Rows from block 6 of a small self-supervised image encoder, named by matrix and row number. Rows with one number belong to one neuron. Each number is 128 + 24 x the weight over its row's rms, rounded and kept within 0 to 255. All counts start at 0. Numbers have three digits each.
After each neuron's rows are labels from the 100 images, of 14848, where the neuron reaches its highest value: "top examples" is what is common among them; "colour at peak" is the nearest of a few named colours to the mean colour under the peak. Only what is clearly more common there than usual is listed. The data: regions of photos with short descriptions (Visual Genome).
# fc1: MLP up (model.blocks.6.mlp.fc1.weight, 576x96), inputs 0-95
# fc2: MLP down (model.blocks.6.mlp.fc2.weight, 96x576, transposed), outputs 0-95

fc1.123:089157159163133119101149072146143086135160088115112141114120129112119168154110130135112158136115091196149118136102160130110138120126175127122125114167157158183149159126109149139134138118131157150143150170116145096145117095138131131121146110147154168099168127111139120107111142133107131166
fc2.123:099112103151125112121117146087120101149106110149110166154113145122122128166136130112113106102137131175124111155106191113096122159128115124145154155143114125148130123112120109111171153152092119178146144099160134133122143157178132147120079121110150130134111119142142091123134092063141157077
top examples: text has "man"
colour at peak: black

fc1.231:166177161133145167129153129166146125125154089163117138110114134131155126143119111142149130117069130100158165111202117120152142102168157119116163067130109114151133121106153150109156133135103139110154111149130122129160136125121124075161125136114148109131093084125136136117164118129136129156
fc2.231:172140123181110093141100132132158125102101140119105149149137123094141157147155109116117103151127086143125147107088139132101138062145121097120128124162067148161105116093094122104145117175119162155173135152103132139115127117091142123167094137112139119130086145134115106122125152161136121131
top examples: text has "sky"
colour at peak: white

fc1.294:139117142130133122149128136151143142116082099130110128151141101114138157081075163135117141138133078149070105133122120096121108076148118134129108091092110131114122113144137130126073058165107135131165095127095157142149101145149151126097136145118137163116138155137148110114125132108153078124
fc2.294:145158096143179110149139148133116106102131177133154116121129159143091192152084107135093169094118167131175148180111151097159142142123111131103103148092128085112142139134131119167140113129118083141135152109157135149143154148169118150124126120104129130099124132166144130130142109153123126134
top examples: text has "sky"; text has "clouds"; text has "blue"; text has "white"
colour at peak: white

fc1.36:127093128097146100140125124143142105106123116151167136122117089152111182131149109121127148135172131151125218123130218151176110099103144112150124132119120144139119135119141113154118171173120118137114136140167105114085128120107151115142133109125182144130148115121128134119121131142142151128
fc2.36:149144149130148152115117107148136071126164135161110164118145118150214141135134120156174123137129126150119098111122173100108140112130124121124143121122100117132121085113131087121132136171145135169109126141116123150105098160086106156118070105112103127128128136138185136104131160138151097112
top examples: text has "man"
colour at peak: brown

fc1.435:169119167149140144145164137160169103128112149154140145135148127098133120157096169109136132085117141117101093117148117130115096117146102163137142105130084100115168153149073056106131140122101132109154141108153140148129134122148128121132134103129148115139115089157142152118101160131168072128
fc2.435:090083088139133162129152121079070076132122118101136109134091135159132116140084110114108112117116114112098110146114116107153129096084141137127120109095121124109138126140105071128087113111120079118106089099116114162093137141123097124097113119134112135108136093071124141123098131115131105125
top examples: text has "sky"; text has "blue"
colour at peak: blue

fc1.269:114116149150114182146163122140154118144109152114123099148077111132060190128163126107141142106117119107123109121087121153111140122105095153112149115131124113117121146115195131150126117146129117147149110129100096150130114144115141112082106132105155123137152096139152116188148085116162134144
fc2.269:112114114127127050116112100160097117134134118117126100102110123138087146119131087112120150124143130092140096079114071136139148107076138116130130108155136135135105176114148138110154085126137070091156140150113131111100156124164105112136118136102122075148130140135141134111124129145084140101
top examples: text has "man"
colour at peak: black

fc1.188:123124103112100139122134127105146162131133133108096163125124106101127178124141113122127153137094113103134147125188179112132128149153107122117132119203093153160146124122107130127095104149173125166140093161131176151096136125106126102093111109121142166103152106112118098142130174122133163149
fc2.188:124076148106139148129117121110140119160133087133115129177150156171143140129141116121105114097158117119121124119172168134180136137127134128134135138131145169147172164142127154167117132102074157129096125118183121103134094149151111154106143132140154112082157111102121163107184142125119133110
top examples: text has "man"
colour at peak: grey