Rows from block 4 of a small self-supervised image encoder, named by matrix and row number. Rows with one number belong to one neuron. Each number is 128 + 24 x the weight over its row's rms, rounded and kept within 0 to 255. All counts start at 0. Numbers have three digits each.
After each neuron's rows are labels from the 100 images, of 14848, where the neuron reaches its highest value: "patch colour" is the nearest of a few named colours to the mean colour under the peak. Only what is clearly more common there than usual is listed. The data: regions of photos with short descriptions (Visual Genome). In brackets: how many of the 100.
# fc1: MLP up (model.blocks.4.mlp.fc1.weight, 576x96), inputs 0-95
# fc2: MLP down (model.blocks.4.mlp.fc2.weight, 96x576, transposed), outputs 0-95

fc1.226:131105116098160125133114151142146131125120145123118174182108154154155120151141145118142136146168126117127126094084159107148097105104088131135118123115121099118152166129145113110137193091130145115105133119144098144149161148143132151137153129108170104125124070171075135101112116153155174142
fc2.226:118100163086135151105112090136133144084147141120090166183152146094134138122147138062178122142135145127155135125107086138129111139136125120115124147165142107142134120103125166137122133111168097141140117154113129116146173149108135133088192114109120165117133127174143161149145148124141131155
patch colour: white (46)

fc1.341:101153052125096123177100114132143125148137094086098096134148083136142167095155125128065117098121071141129117114124071123147122097146125137109115091091127118135129164127130099124133134121102131102092129108132145107148127146130096170144103146154151128103148137130106113110141118136113122143
fc2.341:136112157134173140050130120151109136167078123126116117133143120112127144118083159147127140124165147167140132115096118137135109132119155153110107176158077137129178175124121168168135098115115152143118149142122147123164163149180144126141131115111145103112139123139123107132136100096153109129
patch colour: pink (33)

fc1.157:106139153094162127164157128131148116144167095116107164091150125171125131113105140141141129140140116119151105145147146128223131132165134147134152136133137156179110100142168155122108152136119101105128152122115138112080110101129172132127141106155140146120191107148129127099137145130165121116
fc2.157:108131093131212108108109115133098117111094159160110102131133117118118110136119116118094132103100148100148144158117089137103174121146121114133113101171117190068113102122137131172089145119125115072112137132140174149103130097132132153126110136123140124106138124121103151123145143122133169124
patch colour: white (47)

fc1.321:147120121149121116091112094121091104111145114086106152137101122105142144125162117114109131108137133116150125095152162092146146093152136122105160134106101097100150156139084140118108082159116118158137133144103137082157171119114114102100111130174104138111138136126045119127161123084134138143
fc2.321:152094128177112098112136145125116166092110134121106108109141092126147147128153123095141091117109109123134145098143155129105102090125108183112098144170137088167096137192118145115123092143133112152148122185153120119142100104092155093143117135118129113127172119134134121124145086110126107101
patch colour: white (33)

fc1.325:126149117113052132134166119122097144121166117083115079146157146116130125124103123142144144136135155096118122202156122120202134122113135173153130148135137154071115117159097153127112140118136112141129146178116134128137133105112136123146115169137107153114159141150120120132125157122093119122
fc2.325:100128132146120133147153097160124127165080144198128119171163118135095117140143134137119166131107159118126120171105120135170165110082133121127158123118066152143105155130128142163142136138097153142114137158138140148125115185147150153136121074151137114137128123117162131081104135131132129101
patch colour: white (33); pink (25)

fc1.109:147125123085172091105124127112117146102126090135142116141131088145111110079139149105136066104106120119156100111117148122170125124128105120136128119109120160107141142128119149142100129083114099106105078114113116121094118104104090123120114106097065156134111092097188151128125134138108096113
fc2.109:108143087116156092101127139149159080135150157133105159154126150126114119159150145108133164180143077153106090147105105119129115112145163131092135114143120144132111179100108113124097122147137171134136108092117115153108147162140144119144123120149094171134145149122087124149084148121134075120
patch colour: black (40)

fc1.187:128117152127141098103110137137150124160124100137133153100084202170152131094096149120138141119147127123121133129092095175120150113166130128151131114129094076164121164140122129115153091101136138148120140144099205106144116158146099133113170130108136118118135120150112128145085143160122132151
fc2.187:129082131123106126098113126142119138110142135146134166078174132110118151117167119109147150125132123143120090120159115112124136133141140140129130113139102137135102095135172129136142103129116141127122083036121147105182150152148145152144123137084129127151167085126146177168121144162107144096
patch colour: pink (25)

fc1.94:113104121139105154123139150111124136157118120151122153144149186131155105078120176142139139057124090154113114141142132130109121104155147143135111129146098111083121093141120118130112060072124114152115086121138121174135096128163127089157113167137157105118125143103113129099152122129131132144
fc2.94:161133136125104153103147133159110105101124090109092133154153088099148147166153081143110118140091137135126107139143165090121132120157168107120138105130135108122096120104127113113165209110109134164158127130092082112151141152107104124145150109083130113099138096136141120125126145098099146113
patch colour: white (50); pink (26)

fc1.485:171136134114125132162105148129136124155090126110132155151116108130091196137116122142124158096155141156138115154092107120131138108137105121124116159145147120110169152128119099127102149121129102122148108132094136145138130115126159140170174087130178152141143182158159172125098180149125089142
fc2.485:122143153136080137128100113115165149163139100165179086146130157103090087099153119112151130122149110122096153182131120097120101152169099142133153125134122127129074151122136109124110099129119104132129095116121071135122118126120147154147132104131114112142135074101115102124159176120092113136
patch colour: black (61)

fc1.52:121131192124099176107138126076133124155130120141120111084127091123146098123094136138122118076106113144090184138073148075132124145144137124120161116167075127122139137109132157119094121100144108132155166109128124118101143160120151091095143134133136169125139103129122118118159145123140116115
fc2.52:114128087118155144139140146170143148139171116133114161139166122153175087145124110144151117127155119115080083144131170135102112142130130146118167126107105103141127097175132128152103147131164117124107185130148139126097107098078161161141101111117125150123135086111128154131109118138170103096
patch colour: brown (63)

fc1.508:062110077115131085122134115118121121152115111073126132123117131128109105120118113124126137124135140184106072110126129181099144125115120155120102123136181136138132166148143134070145135113113104124133132135148148136126114099128127124158112144078066119092121134112102122144074106131161126148
fc2.508:121108087132160151102132154083125124111154098129094137065123122142131104129145148170135113130127147149092165096113127113124120159141125093127113118103169097135084130196154133121116086122125158125092155161143135161122111085146145139171117107145105175151147106112132139110130111145152114126
patch colour: pink (32); white (26)

fc1.164:138138123132128140120116100095117113133130120113127102147113105133123190134083116130147082075085168158163109117097124089150119130161141104087134124096092106105149159155158146102123094096128131132121120146184136117132160124111121105077104128119154123136108153134151120152107130133184097112
fc2.164:117134119110102116108143160117152132158147125104125095084137142128143157152152106144113116150136207129120094117125106124124127117091123138118139102132125099060120134125108141126163164118121107148150134099129161144110165099102209167147099136129149122164095143131122083104119139113100132143
patch colour: brown (67)

fc1.0:090069153122128126133094115159114150110142141098102141089117137168121101145103136161107077140150138156113103133169142126117154161130117091148077094124144124109132139112117144163142165134130161104179127115118113128162131131100107143168132094160150152136121120111125097094132164127075131118
fc2.0:105177119105104115116126140100109118147109137104139091095119111128112081084134112169147169114106144127128133088116109137134159128133119138115059095132089133125121129100142160088129105157115090087154165164097138119145159109141133147124101180122140135116127144128103143090104144165129145099
patch colour: grey (61)

fc1.357:109129139138140170107115155139154142135122143103115123145152151102120130142089109131090142136122159136114127103131159124126150153148120112125095132161113171161147081155104109131115126096170097145127080086091160164122138106162103091137117083120134137146127190163105110132113109148167083139
fc2.357:129104109158085143106152125081123135117137148117139147126112162142109073148166134153108152117125114163144102151110147148113132194151103131087136113120155154126125119160137137135134120165145091107102139132125127170132177172119161134101123127128130143149103145170103146134103108197146101149
patch colour: white (30)

fc1.40:150073121129114127114088121109127110148100114123100140132106123104117093112147102130132158085153061159133130129123182077126115142104141144124182127133099150135176166122129118104121109147146106123132120073102118120093167130124108101102121145168119114127129102118093130109138089116100100142
fc2.40:121124150150121126111137161130130120164107185102155121122087123139142156144172104119082065106113109152130192158173146133113114130138159122128127156166141131188119128103120128092098128149131126163127127150168126090130101131130127154114138118130154125101098137151090142132116120164118091115
patch colour: white (29)

fc1.285:138141161144122148128122143149158123145163126149105125109176119124121126052085150151105126102159119146128149119115143137063148127110113117113129137094127106126142113123160080138126183150124097155113148108126130133141170170125151105170098114148116119199140092139162135127129142110129140119
fc2.285:119127109160162134154099117097140131103116116144126150123146148133142117128131090053086146097143135119129158125128148134133114116108120158143121169095112125114111160137138075144135122176113146094061162181146121115097129126110118173125091148126132130164159145091112138124125141139142168156
patch colour: black (35)

fc1.110:106121093179118129116104103146138117137138094182160119137083155118106121110128163096120143127160125138128149120087094136121136092163119120123131138132122148134176075139204107138104104120141159134170129167113170150129127105118129126140147132114142115135138132164151127128116166117088170155
fc2.110:132198100126126115126114086106122130163141097152125109130143129137146125115127104105137151116140133111082078107136071175114152129135130118172141123184101141138106117092139094102142131120114122096083117126155141097113115120180174125136144149128098166159110142124114129163119157145154113113
patch colour: black (90)

fc1.376:128117113133064114082147126091142111129145129105113095127097175118139122130107157154147141111153127100111120129100158095136102159165143109099110126117150150145142136159115173157131134118141138145161140117105057091134124105136156110112145154125090108116177141138183131136099143100104136156
fc2.376:118146094128119103163148091168141105150112117123113152084093120150138106093099153130152131156080114137125109088172165158109129140157116153113125142175122144137115104098118147144139131096149135118108159116133092153071104144164159115177144103128087129134130124110134120135144141100173142157
patch colour: black (71)

fc1.240:124150100121106129170092128150144089122125165065122124159099165143154134148116144130147107073132154123115133143134168181142104081124126132133029112130142126151121117128130149138116127130121107123124107115102128182118147102146102142147146151120097112124153145146149133149118106139153128105
fc2.240:161145102140152137097091133111137161116137126142146127151140089135156087087098116178181153123145131112117155172128131083124135139150158152122103133113151127112141100087170144137131099101158134090083174132114133136114111132113159103136076096125122134105172121138114158090114132113131136138
patch colour: white (58)

fc1.540:102170139105155136121166139114121115115123110138124174100127133109119156157088176116134109114149106121102127150085141113134117149114116140140123194161117106079125143136149144118100141091117123163131103110114115156077138149127136131132170102109095128145114123127148103099161136158143185183
fc2.540:128127107151162093132099108148143114107098089140174112090172138135145127137129104109126097089156075144125160096108127176119086108137104152092122124134148088100092158126095143126107143158149130155144093147111107145137141181135138099126122108109139120112124134153162122116119115149150081096
patch colour: black (57)

fc1.14:120080122109147155075114136115086123120132124106143125128133191146125178108144142140113149107135126100151133158148126160123132119123130151126105104162129107170134173098144130127101108141130106108132118141139071177132162099150079093147102101129174116132119133149137140132107109176105097101
fc2.14:121137117114153118184161110130096113117142130084111132140155085121104153147104136172115110132159125119122134103127144091109101136116159085118117106125128073158152163076162098138156163108140171114117113137094098131158151105128121122169147156103122127117132093091115136161147134151090138107
patch colour: pink (35)

fc1.103:120131122123158169130127126138124095146124122120150116157115128139136132118184153139118141088125153122093137127134101168114166111117105137105038127142177109145113131162115147152103128131085121122117168113075147103113106142135122152159130081066115109134133153129117124125140142112146146080
fc2.103:173101114151146116100139121144117163137128119135147130149115148156143138128141148152107149117115145112118139132139133108085094116143082121165113090102139123143070118091181114153131104065137122109121127153142111143128146097138123151109109136140097068103171161082143143084108140117166129145
patch colour: pink (27)

fc1.108:116120102161140073160146144118191112111124142094118109114140119097105119127115138167139146105086122132111085145167115114159134117115117089125133133098143069068123114150107154144160172114118104179167152150135112147129122133138150096117093142129139111113142141165096155143137129142130122110
fc2.108:131146089129129120113110158183143157160150145186138111135087158130103146151121087124137108135139141080106132124088086127096110121128111160159129117127145130114165082143106108119136129160142127139105114122135105144100147150094130133131154089187120122124077114171140114136123125105175136100
patch colour: white (28)

fc1.332:151165106166097158141140160121166091164127103132114111179110159142053157123130164137152100083146113115128137085122152121078094151101094104102144161128152110132128112148139135143100142130139168092140140109149147139115108105099119106122141133119123111151142117151135159116123136169125129101
fc2.332:104084116142111114164101145103147114140071165110090111146088095133115127154166130123149106130100104107156133142162107105113174142145147118126159131114105167140102145107130142109165160117093136122173133176130118130127109133123104150089124134157117119125133142156109148168097120095080087135
patch colour: black (92)

fc1.169:132161121142118113115135140146146110178148132131130165099119142129076125081130175123131142129117130167104162089110129115127130119125098114098098164134124169166139110146150153096084137115144126121119137125157163123092146150117131170137154131131138134147131138113180140117151125174101138212
fc2.169:138074147129128144168134127121166143184085138136104137097140154125125128145187090114101140130163115129140124103139094147155122139114115112144158173154132154164106162111126176121122130138106114126132107132165112143148101112068138176144137134187130133148148105127139139118139127129119152083
patch colour: black (71)

fc1.537:119143155142147090166172165116123129150113115099094150134129142169129134155068121127122127117138140114110149149137081145153095142154139106113103157139150057147126117146114132162113162142142123115141116147145087117105116132120134088127120116154159120154135100142074150105108096152130069111
fc2.537:108155077142135099098122156133127113108106139147138124139097135099123104155174140127135155156150144084114098118128142086097123103125091160102102105127168117122109138164098119119118122142131144122094114101116141153109140091117126138115110134114144177092112134185156154164122130115152207129
patch colour: pink (29)

fc1.221:116126149145128105184114122174162116121140143138127115132116140151146144140115165129157172097148142104114140152099115152127124146175119146113108162135150146153143140115134128083143154151129083108144138174140132157082131150128111144126138153170185135126127091146106130096110128121142045140
fc2.221:092151143140117118131087150110125124128121139134166146113120109146129132127129145155102120111140177125120086123115162128154150121168117097133072131143138111118122127065137076164102134121160178106091150117116136096086127185122137124132122115122095127133143098162147156102185141147130165127
patch colour: white (38)

fc1.208:122172122126149071146118105112108113113128118111128102144152123134125152131106100134127118135114166151141081123113149144128132101151137140134137098142081124169139092102138105134132131145133108110147164098209147164113152115127136150082125205130141113119124150139148119122063127142107120156
fc2.208:155084156118102127114135103163104139155163126119111136130125132134112148122171168148160143123099151100090138145136121104123144088131110096124165104184091131107113113133180098112130117092195144110155152124107127098136127125129127167109163111124133097155170094120140120162147128143103153146
patch colour: brown (60)

fc1.46:173115168075157137135118167134162156067120157117141180168136145126150137161146171150113169163150152107151146157116129105136137137130120133147128129150128151149118143117143128090158166138146138148140138134152121163128132148146134154140146128094131103126139138132044128160146141154143134148
fc2.46:113137119074154098137116116173146155173105169128118163120126152127089130137118139184141122138123132120140104150078130138122122166146138151142147145163168132147116130131116102119133158137153069131129118128133194100119134156130133112154101126096086083088177095127146115120117137123128140110
patch colour: pink (25)

fc1.461:098121120124140095130182162132150109119110153134169161143132117107154158117113148149140136136119134134090120142175077121123113114195158128114136162104126084139114117138081102092126139125125098074124161138117130112103124112114166119146145113109117145133101085151123081133127071110137114136
fc2.461:126130127115123101157127169116096146104153111107117086126129181130128136141196122121150119109169129102078101119115159125099102119108193085139129134126157100123129116134108103116111081122112133117160126102144105119124171130139127141096106158150111116108147102101122159136085091097136165125
patch colour: white (34)

fc1.196:104112151143119129139133113145138107091163141088108089156091169130129141131123164095144114110113116153143122116134179123130120098091108118121121160122117105153144113110135116130148154165120124122070157097132160100132134141128166121135120135067176104125133113146093171088122152132090169091
fc2.196:145136123105101173142136096110132140138144071175167115142112066112146134113151080099119129128151116150093162143119094144136124089146139110144111114111150164152136117101104174163191119105143118119122145132107124134105118136174133128124148125148111127138116161121157089106176106155131128114
patch colour: white (36)

fc1.464:174150104134130116139153211155163147090073133114152121129084101151147128084133141124133107113146154111187119159113144119128122078100097102163127134131128145104145134121116096154107100129131153128095128119114135116104120147146150146127141134133109094132165125153159149152150109162164133125
fc2.464:123127085141112093136114141147132111134167114113125142125132120110124146124115146118128167153146128097159132150113148123123125141171145184060113147152127192087103142059092116150136106107089102098103114073106093134121149155113110144114150136087103128116130122136118150126140146114153120120
patch colour: black (82)

fc1.466:130166152123125164106102138141137103114127118120125131147149151165108166120106144123098142125148113107144119126129065130090104111130107106110132123132127161091161083162134113077107151042094144105093126119143171118134129134161099121128118116111139109117138131088123126142124138137139155195
fc2.466:126130119117144121128109104128132110141113146183150101096134111147144088116100137098142116115141142118115130119148088148161164103121169126057129117156149128122156083138115142117122102094080123145141103170167158141144132090144100110148157128158113135116124138118151147178128147143176079102
patch colour: brown (62)

fc1.289:124105104149151106144151097115152089131138130088112151133144143146155142133090122119102139130082130093115138146083179141131108079102095118126136134130118163103100087140176156122092105133128117115097059112103154179113130153154132151145126156099142113109160122165140159133118118137135120140
fc2.289:137144150163175114138104157132110145106147126123126138161175070149154100111109142135169105115124107122169117125139110137139146137166123112089149129138166133138128157113126122149116121117169101118111138142144163083100113144144128153102090106169133134170162149188138143110193122142121117131
patch colour: white (42); pink (25)

fc1.382:112152132097097105147111094138183154126103115165113161118114149171160151153094137117134100092108143148143097118110115137151130101155168108103105074101117127114138122142129107084119087084159110170126145128108141145127158126142125088130154138110148149119118111176092098124100134111129096112
fc2.382:127078101136117147139110142110137101122106127142101087125144105116107131130135135096133138102147120137104124120130134119122118154198132121120146126137124148115077081177153113089128136161131126150147135138152169119131096108067120118141144104118134133123143112168094125112173131201140163081
patch colour: white (31); pink (28)

fc1.392:114172135120168104101087155110150105128156139181106123169123081139124119163103128125154094132106091136109143116171119118103147091130113150147160154134128119114177141143094115112142100053103136102151113131150111105109116148151105129149130116141089113105102137101112103138133147123127087122
fc2.392:160087140112161161104128134132118099108103148126143139144090129142120109161128153134154127119158148101107156144133127143143145118117170148107182102108131097112178144122162161116112143164145148093122131114136137122097118151146130106163114159105148161090147100111112119181102130180148070124
patch colour: brown (60)

fc1.344:144133133136114157125081142116119128097092109141091069122147153172141104143120117140127124115114121133099131112115087151115107124120127086114119120178108145125114133120121155132103150159136090101102100150116175133145189118115106105140127130114122137121161191190138105112138171092112132157
fc2.344:087114116098109172084129108117116139153130107129088134121156133114138099099145145129077156113153120144112128207166137064156129142135148151152167141081130154140101117160124142122128098112121144091166114100092154130136103093120123133124105113149121124110122155112118139136098120167118116117
patch colour: white (36)

fc1.118:169146108120157141095112125129115103149149130160128133127128154149070140123155175154113118132171103159097131143145105135132135141122136134106171145140068106127112123113093114125080149151110119092122170135183116150127139110146079083146152121091160118151122133127102124089106125138091150125
fc2.118:092120126107116138153116140139133134114091148091108104122126116104107120113102119158128162115156159130114128106109141138143184146135127146090190137136111127103121097118166163110080147140116131097148153104066140119110144147155114067109147136171152114100156116137149135088165110116139126162
patch colour: black (35)

fc1.391:134079146132119122134133137157112133138120131072134106131151118133239146115130105122117098130129170120120108146162100146123148136128131110118147153176131105112099124145154125152108156119134108101095140137110103099150132108167089132134094128158106105170099117154088107132133139132163129106
fc2.391:145119111115118107164121099085120111141137133116138131093191116138193175134116127128161219131140151111100128114134118141111154098095147134159142134115130115114125141164127161120136095116129125137132144122093163149162122154154111130136131161125079123087088117165142128133132108128153108123
patch colour: pink (36)

fc1.194:134107095147113125140120130132161095175139154132144160140120129143099142082100193181091120132152157212122108109128109126130114120131100139100109121085143127098126121112144155150079183158131112128121138139156121098133181143135146112123097137139129139136112112140147120117115142167119128131
fc2.194:141070167151138140149097110140144151140124136132116121118121146132123133116129110143141156149120116157102147225158112142164120111128131157164135119143125129100122151160146130136122103156151113154095113137091098186141125144095096172102104111179133151113123124135115155094130122124119144079
patch colour: black (45)

fc1.27:153192136133156112058132137088118119117146107172116104143118130122133119155166113141107105123108130104115166076116156112137117129093132169112119162123135112122173120124135120134120097146133133129121100118119086193102107139141160121115103142156159178135121142135126123123157137144076127094
fc2.27:134166134159180147168163112112132084130108119129146117108122101123141148130110164179139103138150121135158129095125116151131090125116131096157070133100138156115148148113140153109138114166146163152107140141137127163148157125099156074129149120098134139131121069127149117124116126137140101192
patch colour: black (54)

fc1.43:167172123109139179132140120129136110105113133154118089113120118119123165110128139129145066141124165117143103179164095072112129088150126108103075127152102166118127140157130140159154110129159102132115149139163074132118163116152143110116150099102162112109131167136129134154123121128140137141
fc2.43:109147147073115120108095135074126119121148112115156128121092153128167187145128133113138168143129107087142107136146093119126143159110156131152140129156151151104162138150100127081097116096124117113108139124097148139120094118097132160147170113090132107144097123125111099106090120168155118085
patch colour: black (38)

fc1.462:084107159121160110105120104135151117137122109123093082118140138101065132139148116109113109104087100119154119133134120107132125101159130122128150114142141096076161111125088131134160130080141142105162134129143112141151148204081155110159093143106106116135134151131133107168133120094123134106
fc2.462:131168142091126119145183148153095131080124146145112114122140165132108114119116182125152119138130102115141117105084124115155137131114146125108102099091124130096190120132133151117136118126152129070094127165099116141138131157154137126158119119216145149123148148129113149126148157145102152125
patch colour: brown (63)

fc1.133:145088127078087148114090120139123151127110125106150112115092114120123114116105183095158111110136161142101108137125100133142126115134126111066154139081130128123143091143120132080096111117128154084096110156141114127124151130159090149152121164123073141139127121123079101140142121142143098095
fc2.133:092167127127095126147162100130114139106134115144100174108119168128118148144122107114150113143129193110138089113120145171110101100163113125090140145120109092094165142139081142102147151160139095113132121127113101103100128134169109127142135126078084132093100089127120117122146119135170124151
patch colour: pink (33)

fc1.61:116154118110138104140099081109114129176134124108121125150166125182107112116100110206087114095106084106113140094144146143117159143120079105121126092161157120130135133108137131109167131094129147139159084133135098127174122138112137153133163139132107152132139149100090129152116114143114118144
fc2.61:082100134128154096125156150137119130144123154114155120141172161132111119111141168167091133113109097127125111082099122101157160159131153095091125146093149117097142095129113113090093108081153119121128092110143101132165117130112133141119123093156128136130126139134134139127054138187111124121
patch colour: grey (61)

fc1.67:136077105114112126132152148111138113133101159088102111141105120119151075105103104134118067106152181109138154165129120102127152126132129139095093150090161135112155150139134119125115142143110111139142130162126096120136108136118114150155126169095069102096123123106100127107106150103153134186
fc2.67:101130122097148159173161104151118123131136116175136142153110097144146151146101121146118170131109197132150116118133114181115165132160152137113152117130132111147139125120092145144101109156129131142122154121117091153087123119142140178114150125175092127097123124128161128109201137124159125104
patch colour: pink (29)

fc1.313:132117113104122088068176130148203093138149148119126118137107136140085142091154162127162136099118116171104158076123128128086137109114134152134131140111154121184129112110132135148136132156150130178128167135130163115113115167106181140108137118140125111110124117148137114136130134105151143119
fc2.313:131126170155130127134198089123128136153125134122159119135113138140101217110126154113124149155122144098133118065082137105118075092125128125130141176115145127156133130135188147137148125118151135139138158118133128151169134124099116122177123130131139102161134139140130133126119150140129170138
patch colour: black (45)

fc1.151:105113124090090099128114118121099109127121110125073113136126145116141123155085123091096118107126075113114100098173116118125158139136164103118131102080095177122142104135138160158115151152112145109144099129114120052146142092136124103136149143132136180126132134099084133110108139110117116137
fc2.151:164102139123134101154137133117133145144154118128150158085145099133149133094175122083120134149165094108130110146088148169137140151129102180155142161098140171125126151117097122105152110171110113120116130114093169142147114110153145094131122098098099135083178138114131105115155148105134129161
patch colour: white (31)

fc1.160:093155124122113124141162113148134131130138115079148158118139137144153135152106148120161194147187138131142129117182135171180144129110102123137095153128136118157144102137101154128085166094118122130114104149106153149084152128142144122101167104122129161160119109160115114103174130119123114114
fc2.160:111101146135117100115103124134087122129190160139121119132165137089138124108120119119162088101104134137125127166103134100105170142131153143112160153092110138113148085129131113173107096088121125117114148109152137131073081143103104118139077150133120124083145146167085161120138111123130135143
patch colour: white (43)

fc1.295:159135110136175148170123124126138148120132126099128128114119138152134133166075138151133126136126151187111177151112115117162082125100104141147146105087118119084160160148140141114159124132208108169145170147149140131136157107119155109141154146129106115124130082139126113106113136142091124131
fc2.295:100158104153149157120096138116150136132135143140112129148084146127127165131067162107125090140150167098120095138117123090115144127132102143155132119102148127120120152158167130114119118117199157145137152115140070153130111088122157151104068145091130121140126100138133127111144141099132149089
patch colour: pink (30)

fc1.185:113138110149109108162089110160170097083125110128146117142136154128172119116126136108119122127140158127116106078204186133102109097123132134105107124152148145132148135128093114080118116097093145127122137170143093166140119146135117104107140120136139150109113126122142143087137158121065109131
fc2.185:148154119112136129077130131096121116121126149148075118144158102107112127148142106139109098120168147195099088100124082112122135117160129108123115092085127140102150121133154166147132120081154115105097131124158157104136110133175103108130130125111133159089130138149149129108096119181139155155
patch colour: pink (33); white (27)

fc1.140:127142128104118149133125163115131124147139101134078107179139145138110105112151151128153123162123124155083108144177109117164119142204147130102146144160136125107152135133175135161096165139112148127141110129163142104196150153153113114139129158150113104142175141127097126144124101137118107108
fc2.140:165087120114133127157174129187124117142165113149155135138112128136133111148090120140120165149165096150124150141109113147137127153099115143073145091126129144122129127148079109085112144113135106111122091126131144095139105147200113147118097137161128128150157111123188123138118136116134171152
patch colour: brown (60)

fc1.294:119148076114134128138140148125175120170133139130149190122091103131131117119092168123131135144183124128137086119124182174129110147128128145100077141124136138120118138151150159133113162109143117115109106136146144164146147145154127117145160154117125167091122166153135187101100143141151109117
fc2.294:132100183059069115122117098137177148104124110127105131115124137120122068100159106100158135139111112097095091136096133129124126151123123135149089150126122119123166106125155094109122135122142122129136108120081112117100104127112113120088141118137143119144135158145119139111131127187165102084
patch colour: pink (36); white (35)

fc1.174:134142101124160156144121141162132135101099121134108193156134100133129124110129146118144118108149159112116149110133118148156174131148088152113115116155086107176158125126112107081153115101091107122132125149132118166102121150128120136092140128139162122141112067160078121072130127114119077138
fc2.174:110120114147135115146143170152116144125119120130111122098132155133122111135145096138150119125112125110162096087132134130088125121145115128130123107092091137149163094119106148189111127153151129130083165183127138137111111169140126160121054129135147117092166147165162124109149113118118176174
patch colour: white (41); pink (27)

fc1.531:131160119116134123146141130129116136148125114147141114122123120133151148127132104164099155118119162099143132105119104115126135140159125135132159114145129137129151146147118108169119137093154155127139157169151104160111143114144169124134107181122159144114087148112150105132230077143122130204
fc2.531:150155121103156165107129120152146143104102135143138123119085094128155102145157125183159146143157113102129143105143107144154136069164113109151108109131161128118114147133137114113154126121093100135111179091124124146159096120093109092108094160128131146150088128108132178120074136097117107119
patch colour: black (33)

fc1.329:150146173133105124146103131150139124145166111193132131106119121144139058129141155136106105136124157163090145147102149110128107135109121133124101157123046110127123090125086108124110104134112138135132127096126121096134123127139113145133152157152134142115143116125127134130200141112066142156
fc2.329:108085119132110133111143093123144115176132131063060081123143160107105130157115117123149148115116155178161123116135106141114114152098098088124117095117125092116114097103173145130146158151114139133147149106132148144123184093140154133094116116129108133139145099123155119119112107123103102109
patch colour: brown (66)

fc1.358:117197141131141197136122161151114116120117129135148160116129127149131149140147133141132137115134113115147124119127115170119110109138148122125098127107020134105158132146121141112110135075099134159133110137125126142085124111143124115121112105147147139135136131139150125128160144139043137103
fc2.358:095123120127134178134151161103136141104172080162126124120117130151145187150124141138103127157137152086136113126153104126140134199096159133121153134123118111125149121156075140120144122127144139166111105122158148137081133113173123180147173123130135118117162099158110098136106118152122109129
patch colour: black (37)

fc1.128:095071104117129085140069135093114111113146113077120139140133132114157110111131098127104125107119127113103151108070121122125098095111130117101125130136169086136158199148117112138109092130107096125158123133138110107158110112123141084118153159079107102103129142116121143128138124118156131153
fc2.128:141113122135138152087165162141087123154152099152114120110105103166121176119127134155107147125049124094121080114173137105161144145125150151134112127074148120134110104169120122142140139154145141131132133163138160109069091120086148162156129132129117133107133118135121163120123131109149130110
patch colour: pink (34)